Weights of a small contrastive image-text model.
Model: encoder widths [48, 96, 192], text encoder activation star_relu.
Rows from block 2 of the text encoder of a small contrastive image-text model, named by matrix and row number. Rows with one number belong to one neuron. Each number is 128 + 24 x the weight over its row's rms, rounded and kept within 0 to 255. All counts start at 0. Numbers have three digits each.
Before each neuron's rows are labels from the 100 texts, of 14976, where the neuron reaches its highest value: "tokens" is the input token at the peak. Only what is clearly more common there than usual is listed. The data: photos with spoken descriptions (Open Images, Localized Narratives). In brackets: how many of the 100.
# fc1: MLP up (text_encoder.blocks.2.mlp.fc1.weight, 256x128), inputs 0-63
# fc2: MLP down (text_encoder.blocks.2.mlp.fc2.weight, 128x256, transposed), outputs 0-63

tokens: "sky" (15); "and" (12); "," (11); "are" (8)
fc1.115:119143106164132147137120132122131140092120185101122080090130176088162141107156118155119093134094102114154098120127145089165129129140129158129118115125155151107163133123110124110110119141143120
fc2.115:114168111143144149097120143100070098124153112132117123171095132111105109132146115099133153198162136121129137086157125080161131075193125161109102134123128156125144126141107151129113120132100131

tokens: "we" (9); "," (8)
fc1.142:085121150103184086128160129119127126109128120141142152112106155120123099111087207103141110136158138093171116129162163162109114127129110139129158169126135140131180069128099139109122075139122123
fc2.142:108146142154133127111100139124109141107153123127127125165144095114076150119174107128151114113126137146119132132101150157164150127117130115152113114166100136154163112149115174174121151160111109

tokens: "running" (32); "<end>" (15); "." (14); "and" (8)
fc1.237:075140107151114096135149146136134110143126196130156115116121171121126128164120148132154111150085146134096127153113108139146142148092101098133141098084092129136079093133130139093127118135137161
fc2.237:114136096108111109166132101145098132098154137145104107131123131148122161142137167127083140110144135111129117121138149105128137061118127145084140099120139162166111155128136125105163117150120145

tokens: "many" (100)
fc1.122:156124153139133121125144132103171143064126179165114146135118163082141113143129133135149155087150172149142135153119140142142135127117071136120090115080133126135134142088115089098097129111140134
fc2.122:098164122089102127135084151138135129129110136140135127117126137121126119104086130127066162129167087111103155109090120073123130096119128141137100140152143154138133120158098148137110164131103083

tokens: "instruments" (58); "guitar" (15)
fc1.145:133154125060172140133160173121122097104096126197123131096077150119102133108145151101087155141130157112152108136136122167132123111134094100124103160104143133171116147144078117127115127146110126
fc2.145:138134148181119108125144116101111157124091114117131147105103132103143115095103101069146136100167137160119132113101091170088136117111157065136120130109093129131159069180155140146095109099137137

tokens: "and" (20); "photo" (14); "in" (11); "," (9)
fc1.250:079108100130139166118099132158149159126129128120138121129120125102128142101155087123167106141121172091149090155097129125141137156155112131100149106125088139133121134151087178132100152176112124
fc2.250:126131115134131134130120114128094129052097129140131160147118100122091162127136144101156113124104122132092121124140121134128113121140135142170122092157135140129128078104181153141155132141107184

tokens: "<end>" (7)
fc1.206:128132114123123108138119129139139094124161146069128079098127113150131143131096136135092141118123123103134132096127138113138120155090135173120166141149104126124110097124091127142128201140112093
fc2.206:149075162134143150134133128127120124118177116142110130131122116127135118146108055083160147128170092162127128089186064132145098137129132111062133145110134142122123104113120111169139145127125162

tokens: "see" (12); "white" (11); "sky" (9)
fc1.253:115107139128143141133113159165139122164142112111166054162142127149137143137117151132123170155158102125094119127106103165131108163131166061108145126105138101138101110115133114108117148108113114
fc2.253:134141123103143070159129116096145119091154155086113126125126098099146116133093135154113147091086167086160137131171150121151149074134091119166124133119134171126148128064155110147140110160148125

tokens: "buildings" (46); "few" (10)
fc1.246:139146092154093138142113113111127127035106140119155101150120169129145140116127081117127110156121170114139121135124131131113114118148067128163131098143124152111146168142136094146091141178149131
fc2.246:122111128153168130131104124139127129139149147133095187122142127177135097109107122161129127106145135131123146085157073121125173118103158168130127128145065132127089140101113152164113119126161136

tokens: "picture" (54); "image" (42)
fc1.108:144103132113164135132119147132105114075158182110145150140093175165131074105152097144137136090129086120142118136151123216097152137132129143142160155133112129110126098188131140132092124080162122
fc2.108:155147120148091110133098107137148114210107129108121127105115090110073151127121147130128085144127154202159129167080134075122181164098125134181151131118116131130145157096129117149119132137086129

tokens: "there" (14); "and" (9); "can" (7)
fc1.208:161099169060146132152128159149145138143159114111119096101146137146127130165125133135078102132150119167151124138130133120146126163121123124123139146156134141114118116173141117142136143119162132
fc2.208:142128115127102107150137106127049134070106096152129132126166141119116139146138147106124128108118134116141107161141144130135119124150098120097126094151211137167177125134130148131173091126129112

tokens: "<end>" (55)
fc1.128:148128132143158124117132085087130119154138114111163076103146112147069172097129169139117151160110147130182119143103101134140098147141094136164100075130067142119137118097122106132112094175118078
fc2.128:124130118113088138123142146129094135121127178165122173137131126124205128107128120104149150115150104153102121115114076164108149135115130137108158141100107108124114095164137142080123078110129126

tokens: "instruments" (10); "," (10); "there" (9); "guitar" (9)
fc1.133:156126134164145161130167147097161154138144133149105094133112190083129133115142099097090097139128109138109153110115148162131103116128102148124140138130128164113083134108155140110137130117118115
fc2.133:095085141120148164152153100132131165166159132107127146150089122134116132154139132151143132154118127099154135139127093126053093125134122066082117097128130155201103135123118142140126099160134167

tokens: "," (20); "are" (9); "<end>" (8)
fc1.195:130115116119135091145173179101102178155113151104136134128140098122144131171127103148160140132164130168128159122126129138102111128108108148132052135115165085113146120117093148142143122155143152
fc2.195:089148123140092135106075112139109068076117113139129142156128119124118095122104121071122120185121158140131117127109129114101144178133161176149135141136119115092163128178104143152131141128085130

tokens: "white" (27); "<end>" (14); "black" (11); "and" (11)
fc1.190:062116098120150145166130146095146132165138143134120162106075202127122121118128112119124127138128124106125139124121097150091141124109105142101146135123109093174133129112120151129136138179109102
fc2.190:128133168089169104106107158126133150110127128153129146177134121135129145099126116097134152144147112133091134190112156069129093141150127139124139127132120139140139071156132118119146128095129128

tokens: "the" (27)
fc1.238:118132161139113131111106162134147089147156114123154142168148160135135153106112134139157111178148101110088099134143117094147120126146115100144156171114115092150145135158156109126124091121103107
fc2.238:126084089116151112116155156089111142148098184157140073092112140140101172134108130134137146130104149171154106143188159117127112136140102174131128135089137178131150123069132122132192116154100099

tokens: "." (14); "there" (12); "behind" (10)
fc1.245:131121132122136128116144108125074137121111109125149159143142126180122119147104163131113135116081165083091121072156147117150129132110093079094152138183142168165146120121106122149160124113116096
fc2.245:106132103127128121113108102134145110127159120164150071112168142121129162134100112152146160129083108103179160159107132158114150146120159109142094117101130095164136115134125165111083132160162093

tokens: "<end>" (13); "roof" (9); "water" (8)
fc1.185:092116153102151135129164122163118133135099124109168135098136123133137119104126134134084128073126131126134091105180095187149125122184140093117076086147120124122137134124127142135123146127160114
fc2.185:136105105105156115073139149129135140116062142120120166143114091154125085102117150130133141093149115126140140132120137114125136108120128131117168147163098168119108135136129099117148130125121140

tokens: "the" (43); "." (12); "," (8)
fc1.163:136113105139115155137101122115113112085176149123132182138131145126156106141106114124151136120100149091076109129153134144150146148087122156118135091106077130117119116211158088118086088134102117
fc2.163:112160147101142083147119151128147165154132128102145163196172117129132179095116149122098146162158090118134120115103107108132065102127092102122119079079140129127121152138132137137129127124125124

tokens: "and" (10)
fc1.165:138155138084154060155105154114140132104129140108081168120140132086139121103119129119117133133136172120120103165126124135138102155154153161121109137108115147121132119163111136127119131180145096
fc2.165:121126107137094153138145094099097156121081136164128093091107165137165117128099129131154156132142153121128124114145113116135130132157132124134128114130138111139139093117123132121093067124130134

tokens: "many" (48); "trees" (9); "image" (8)
fc1.161:100132132143117169156137123129111112110089122101127186135092150158113138137144143138141123113131127110121123131124121119156101122083132180126121125129147217169082094141135109128098172086126125
fc2.161:143148146158122121079104139118129129151138122123124097127164132086096084117129125102169115144115122119151163123153100098160170162131104123126127150119148084116171163114125149091082111122136137

tokens: "." (26); "<end>" (8)
fc1.177:144108180097087104120143084113158157152160176076131123127134142178163101111148127082135151126130174153134138138133115115139108113138163123108142125065124118096119142161143098153180130119133117
fc2.177:139154086132148060117140182113131132140093146132159138153125086130063131107130187156123071111143120152160126127141177112088113106129117122128148137112108156141125152157170101136114091134109135

tokens: "guitar" (92)
fc1.0:124164141128174145129121133127148157087123132178120134126106157130111161113085097114089141129140147128131092123131115157105163138123132133144116108087094157149121109161146122123112104131111146
fc2.0:121121137132125117157158142115091125144142146133143174128153125120102115158128122135123143122139127165115139101117138147127136117111109067151141159173138130114092141114122164124124126127145133

tokens: "<end>" (12); "on" (7)
fc1.203:082139123113163120150154111131068115136083105119134136102108141130110130127153169100110145126111118140156130114131112196158128069108121179112123112141112132086138134140153083112149086145111131
fc2.203:132132144172109114119115135094167144080141159146132136146137111153146140128108118121119144120148100109110125124136102110138123170129132111102129158110137105108159134180156098131108133119117189

tokens: "the" (19); "there" (11); "and" (10); "can" (7)
fc1.162:120128137078159147127109140117114110116085102164110131160118127119124130143144097107118127140159123143141149146130135150121124195143089120108165158131141167118162132109117106128126128127102135
fc2.162:123135101156126138115104139114122165089147102104084114159116124084107119190120150101148095148120119144154108145133135132144133160101151096167146102105122135125154112171134136137111144130119097

tokens: "we" (56); "this" (20)
fc1.239:131165172129158141104169121119140097077122128155126148117102124148154146159144136130114121095143124131057127119117121149148125138122181139111071130147143143138115156150103118139096106139131088
fc2.239:090133150128147128143142135145144124112149083117139150156134156094122140125143167165134127126167123116150131144120121126121118149117069127122126148112084136117123113098122129142080165142128135

tokens: "<end>" (30); "lights" (26)
fc1.235:119134169088131139106144188126147134134154130188117131105117107141139161138161134099086121135161132114096116172133180117150113128132091154078151124134085137125150099142130076170123156128130103
fc2.235:142110106124111194136135135141094109158147110094122119099143137129137086157147082124085094106102166102169135115135084146106144156124101111102104122122185119100098181128109149077128123113152127

tokens: "dry" (24); "sculptures" (7); "are" (7)
fc1.228:173117148162145099096116092163132169132112110193138131114099119125103123148089200138106095102175129118086123144153107121149131168162112116125150140150109121129144105145146164122180092126105095
fc2.228:117133138139158113126169151122074147110167099084092147127117146137137132164135129143126163154124130159103050128101110176136109147127133149122104105112161137122087128177113128135188166114118120

tokens: "on" (12); "middle" (9); "<end>" (9); "bottom" (8)
fc1.179:136088109161112097161134135137114114113137116146152129182122133090129189122127140092126164134167126137116172118158080122112099157148137178110084094163144094167169160135135093103115135161140124
fc2.179:153126150119140129119111157166130098160118119111140071118118152070115144144114094145121133137121132192133100136099122121165155119140187146143125125100156116105137123133168135106132147093146149

tokens: "the" (22); "we" (16); "see" (11); "there" (11)
fc1.170:085139171086133127148157130108131128144130091158106180098122116095168131097128163113147158125101143115128088143142122114125179138132142109134143125135117149137097121167135181110082085119089127
fc2.170:217132096133090126111129129136182096152143142118118101164126127167111094094127130149138118128149167112131157112132142121144131096139140124126133146101091177130134114112092081111149115129189144

tokens: "there" (17); "right" (10)
fc1.248:125114104121137085156147115104130117096136092121106132101111147115127130166112120148184141157154135089120114127151133135142126129165128148110136128108091150099112128117159093157136119152072114
fc2.248:155151118132158151093161189099113121160111126139129119129148066128113128093149105101102146151142116159086184121135145095149143105119150110144110117143097109104137099171094128152115133134133091

tokens: "white" (20); "color" (10); "bottom" (7)
fc1.230:145142144147145093119146086123130091137175118162120090125102112115159174127120164136166107154140088145101104129109123117155106120095096164111132106106103138156157125154149126127140124139115162
fc2.230:097103159097113109141094114125133163093122122076129150139128164139057105161135124147146123145119135104110109173115115138125105105147145168100132127166178137119066140146122121100167087126161138

tokens: "the" (15)
fc1.255:122104116166112148074106154172148189161114139135146161130125118098148125129092185154145121120143131150095114110136130109141123133145091145138110128139094177137107153127112109112134083099130121
fc2.255:092130120093117113140190129111167126136127155089116141164129123141092134119112146170163127131129087116116083123142142155134102152112129116125133137150166126122129130111153162128132098118154165

tokens: "many" (80); "of" (13)
fc1.153:079148121112108094098098104102137132133113139173111163154124118101124169119131149110123111120130124140109142136131171114072130140116106167159146129126133083111149141128120141125120137155140100
fc2.153:124142123071125201114090145127123132138133082104134129089117125104098123174130121107123122209115123153171116096132130163116121147088102088102135133097142101134096174141119123096134129090137142

tokens: "we" (37); "picture" (33); "of" (8); "where" (7)
fc1.119:149121128146119134090172122139121106084146132127107162139139109115149122106129168146097115141146121128114098155127151149155113131152137147102072142141142121112107176172092127176123130087146076
fc2.119:094114134129144130151122120097106129082109084142108160132151114104095133152213140118102104116136115107149114151113117139090146135111092119115118126142150125121133109134114135115059149150118132

tokens: "some" (19); "and" (13); "in" (11)
fc1.189:155123162095146122143114126134147103144160140150119122172134122090107147151129133141146156180144166105084166142105119051137150129126087115088143158131151138093115131173108108137125133139107129
fc2.189:140123129193114137114159178132122126163058156128162166122137111136134094113116095127143140111142129128124126135168147122150098138132174147129157108129125132144134093115112110139129080118148118

tokens: "and" (10); "<end>" (7)
fc1.182:092182131124161125124159182170127136125145168112118169150096136156112113133073128106149116121102140092140139177070123154125148102152122145097094156139139093129157079116142167101147134100113131
fc2.182:120099113121135116130140108135146127152116111176157108093132104122159131114140128120161135114097154160094132157123149136079118178107162078168153144108075137090116128127112097136117133156171131

tokens: "image" (100)
fc1.175:135113113122130153116143154091100105119094146149102144109133148129147097130157102129141159133163118074111116136114148129126146099113066147104123146161144127131106097153117102159127116084136138
fc2.175:141154113161125181118150158136114147146111085118138135160128118132135153071145124130129124119138143070133131128132111075099142168122182159158132141100098142133136117151124159111126163134099112

tokens: "<end>" (33); "dark" (29); "lights" (7)
fc1.134:094114140123109137154103095121119177130122135143142121135072112105120167124133185086122128146124143108126155157138177108134147130158094093143186097095158095112108127129109108145114125135104104
fc2.134:158105166148109130136126149154136138128179090138159126079145095115122111139121114107156108065087138143144128157127109137097131157147136136102191091121106113140132141115123118128090108118164109

tokens: "guitar" (75); "<end>" (8)
fc1.151:104121122109091098113115100146125140135118137144118134114123185125093138105130124106136127120151138157126091136131161139138128108117127182136116125108146143089136124119143157195149154098127121
fc2.151:096130127105158156124154134117151107129165145108098132117132127109126121127105137190106150111140092110107104100125130136136151077103116129109092126107127128145117192121100081131155109152151134

tokens: "." (14); "," (10); "can" (7)
fc1.233:175135111130139149110114132158115142139121170120120122145073174130133111151082103174100104100111115107132119112125129129181145102189123115114114106134141125122064116183093107130117158136147145
fc2.233:088127112163084168126151142130148123123111129088114135088134142154187112119151111128145119122157127127136133110144120050098119154101125137161143133118118123142126163091087078104132138135143129

tokens: "picture" (39); "we" (35); "image" (24)
fc1.249:124077157121146119121194117121119131110103115127134146122137166148162109186149121138115125062145147134118099121128108105136121151139103123062128172137135119128121154150118145154133111121140112
fc2.249:112154120087137161155093121119156112140118109112128135134089142071139112127140143123089121152125126093165094131160133121134079108149104123119128170110100159134118136162181139165104146110152094

tokens: "green" (35); "and" (12)
fc1.173:104122145145160132144120132131112139137111070127186107133102155177115161137160141154120085144118124103128099151137118130166106124119167138131115136124147122076127145134120112130127110148149121
fc2.173:120108151133102174128150082128144129115156117117095124109114125157159184162142118108140101124131071125114115135153132152139081207095072148095146137122096153173119170137082112078131119147154118

tokens: "bottom" (28); "purple" (10)
fc1.254:087126097125104151119130137125146131114075175134150117138119130087094126128116131067124114098136191080126123115124139084134131117168145137105155170157103131134149134142150147093136119111121084
fc2.254:146123134110105121127115129149161128142097133148121114135131129132134140101170145137143093137113106112105155148096116115132125147137113130117128112121106087126109111133130049099135163145127087

tokens: "there" (12); "can" (9); "are" (7); "<end>" (7)
fc1.186:142152140116128214089129094163145133130141160142114123120153140089070116155143087131106146105124156128119112121082128115155141118133151112140150136114171144133110141110107160131095101133167151
fc2.186:108125132124138174131114117046080127111130136116105122132123156122170140121153136066087134163190126151086122104130107111132106092142119099125100103128138138127114180134137120147192131129115104

tokens: "many" (79)
fc1.241:106102116125148115162108148144120147114150183122108143170116137095151088143137134151112157151132141161161104084121128111113124151143145123093115123063102144107111120114095142159109163099137127
fc2.241:168181103095129165087127134138113133150128137118111092145098131111100109117154124121101132151118106143148134128114166141119127116122076127112128149162145159101141102181128095169123132096091083

tokens: "road" (22); "floor" (7)
fc1.181:104133126129129145084158122082143153131127129181159170137142117073104122147090095117103170119121160123112114117114101124128117147126117108148129141102160119159128128110143141103123115130151096
fc2.181:098140167153113116166116110084145145085126146138109120133111123122108144128127195068112155151186138149118120142100112109153120061107126147105168120122092190107123110128161147137149127148101098

tokens: "horse" (23)
fc1.222:124186138108130080123111102134140127151103092133114108109065114119127137155137111123140116137153146150072112126121119108122106138198127111128175128103117148116112152130111118151131111094090110
fc2.222:107136111122138133115131176065142103116167130165130139189136103133126149117117141154134121154064091106182110135129162112097133139093132131078111124103102152149152140149129123059097152132130144

tokens: "of" (7); "see" (7)
fc1.157:101146128152128183146167121146168125111094129167089122144123101139157115154074108139093173115130158114092124093099119115181119075104132117094121124120120158137145112174147101158133150157108093
fc2.157:125118128139122127122135175136125157188087183131123110149123130121111131075153165144145139160127115138146148179123152098126145084145140139161106085133115092084190092099118122117123117109125112

tokens: "a" (22); "we" (7); "<end>" (7)
fc1.143:091123104152131145113157134155155098104135133128142110143109132141119114111126124067121129124115110112080139136130132089086088086143126144131125137135127150184138146154126093123139126154150085
fc2.143:131142148128131127148147145147121115154186134097172121074151157157116121159143160153118096107100152176199112129126190121156135133120094149110133139113115116051161178098134125108112114146109121

tokens: "riding" (14); "of" (12); "," (9); "and" (8)
fc1.231:100110086120106166103152088140121150115109147174154131119132155113109110111120136139101084105153149148111090092110156133142199138121099129108141156131111131109125116085129111126114103135185129
fc2.231:139168161125130112128104138104126099128125156124131133156111129125102131165126138126138112153142127109106108133118108168156070099119130088118125128120155128153096130132157144107149132141118161

tokens: "with" (10); "many" (7)
fc1.171:127122116138130130089105152111141111126139160106113182098121127074066137177118125126104128156100146153165117140162157128087151156117123145113128138129135131130128136142148134138097090097132125
fc2.171:158145135106142118052089112131148144153116119129131108129151130149200076114084104165122127100169083127140137099124142107148083120150138143096113091120133112135153123145132124173122139099136138

tokens: "yellow" (38); "lights" (19)
fc1.227:188105134157158125132143122134122184135107127123088108116106131102121130124119150137121120100122180159143131093129134159088124088140120118120097100069139183125130132174101152147093157166149154
fc2.227:147180119110150114075094130113105131151122111118138104132126099123136089136155088110130125157117115086207125100138153124153159135156131121161173123136125132148152135124108066123136130113092095

tokens: "and" (14); "a" (10)
fc1.232:127139120090111136142119184150143136106130181096149093150121176147174145132128108154146128122124096119074087070075149140109142116157122134141106111119117116094133120136116144144157145155084120
fc2.232:102150093169158144130107129152062088151118152151126170177143145130141143124154132098112119106106131109154118108128111120135149147136129131159136109155128131140094100125143131144126129136127111

tokens: "." (21); "<end>" (17)
fc1.1:128172192143135136133135109102112148112109129163108104120111122136146129115138121108105160126100170161183139150120077142114139119103085134098086099143108134105149104140125110142119126109148160
fc2.1:123125109130140130148177151116150147134153171120127137116115103162098174154146124143130152134153135105097174116133116100120136110110116085129100062128175162140129105064135167089119155118105102

tokens: "and" (15); "," (11); "at" (10)
fc1.139:126178121113110110127102098109041113103142117169115121156146144118150080134126109104150173125149162139101101185113109142149090148147126127125090116138146107100130116171106151124157108123094119
fc2.139:106136148112101104126137109134180131134112154108138119081144121159164158148116108202133097163098127109130114126086162127142132118103138126123117086154133116118102149138129134139125128158152175

tokens: "the" (21); "in" (15)
fc1.194:150133175105166121180129147133106131089161143136132116168103135120171169152142122114155147145142134136118096125090136122150146131144113154143141081138083113124131131131138136125129147119122125
fc2.194:125113088162075168115099115160117121164113104103138128125120133098129111139136130135138102135159118137133153112128131146114148117151116148151126146143156093082155141146120139105117126133161122

tokens: "." (23); "white" (14); "<end>" (10); "wall" (8)
fc1.164:139094129143155177161102103152154069110094137117118121110140132122141106127133129095152148114133158120123133108160149087137127149143152165128154110099106143143125119085146130132098091121132125
fc2.164:130121147106113128149099094127110149143123158112124135139122149118092126173134151127099131180124141126131134137129125147109107094133113127120101131139200110153072182136141145061146108119161143

tokens: "the" (17); "." (14); "sky" (11); "and" (8)
fc1.223:105089088135136174133114109122159119088145146144134142124130118129151139069112188166133117110180141116142150108129084133077142162133102106115110113157124153151119114137158116135148142151100176
fc2.223:128130138139113136124122139054089159168099147059103126108090157145123163184117089120127122135063126100178130165124157123131129096108141133152117127103154100146111127105112116087099133117167125

tokens: "floor" (42); "dried" (24); "sand" (9); "<end>" (7)
fc1.196:077130159116120138081119127126123168127056110124128123129130143127151121136119123092129129104156139129148126106107147149102139170094125126135141072169150139100143123135072139108116086130155140
fc2.196:144108131141147156111147108130129153138104097116140141093135117115124128152138125166123131151149127140154129151160100125125123169100120128106142120145145125129063130141098111071106127128131124

tokens: "sky" (19); "see" (10); "<end>" (9)
fc1.244:121130154113111120117082141125162121152133120127121138145143136070130140161132125096126164136123107135103123151116122108126111150119119111134159144069140142090121114093167108112167106119133184
fc2.244:076091098104120115149129127127131125145121203125176068115088153165103140112131126149144153129154146147125127155127126146131125118128140110139105163117116150168118134093126192103158114131088107

tokens: "." (14); "and" (13); "there" (9); "," (9)
fc1.221:097155149125140149142090103123172179146134175132119106141142128126156112097111105186106106133137134141153125119112133141144148150094111143123168117130104138160140081187126127120130123148130127
fc2.221:127133074146104164099127106142093130168077130158111107097134145189124142142152126136170088131088148153108145082074158136114151153160146111141089122112101137104125130126119127135114099145148122

tokens: "," (23); "road" (12); "there" (11)
fc1.149:090161159100112130127107154084116111147160091137121212155161153164128118143132087104104121159151163146129163141129139155134110117196111107140148132127108123122154151135139103105141142087126115
fc2.149:118059105160115141118145147166155134115125169124080084113118128139145130131145153114112111112112093170136128126104139163115140124093142126121148138119096162151133111068137151174133127130159129

tokens: "bottom" (18); "see" (16); "back" (12)
fc1.212:126113133187129178126158159127126120142154154163114114095122130145086138148122173137101106112144132158120105137133172145122161149122177095176120099110129084125170129154117114110139131097142081
fc2.212:176166151134135142105100156115138114128070151126138151155124168128125141101150134125089123128164133138122130098150117107160110066097081152131156158142110135129138139118128084144152160103105127

tokens: "back" (17); "are" (13)
fc1.204:126145151119118109140115123158113121106112125159139121117121162119078149133123134137111117124163136128133103107133142171117146130137147148095135104121086123132132142170205133102131124078161105
fc2.204:129132118134160140138139091096167131187136146118161080045132119117164159152152109118120146178106143133135094146128160119131123079154075097112085160134113110118115118130134177159094115116094103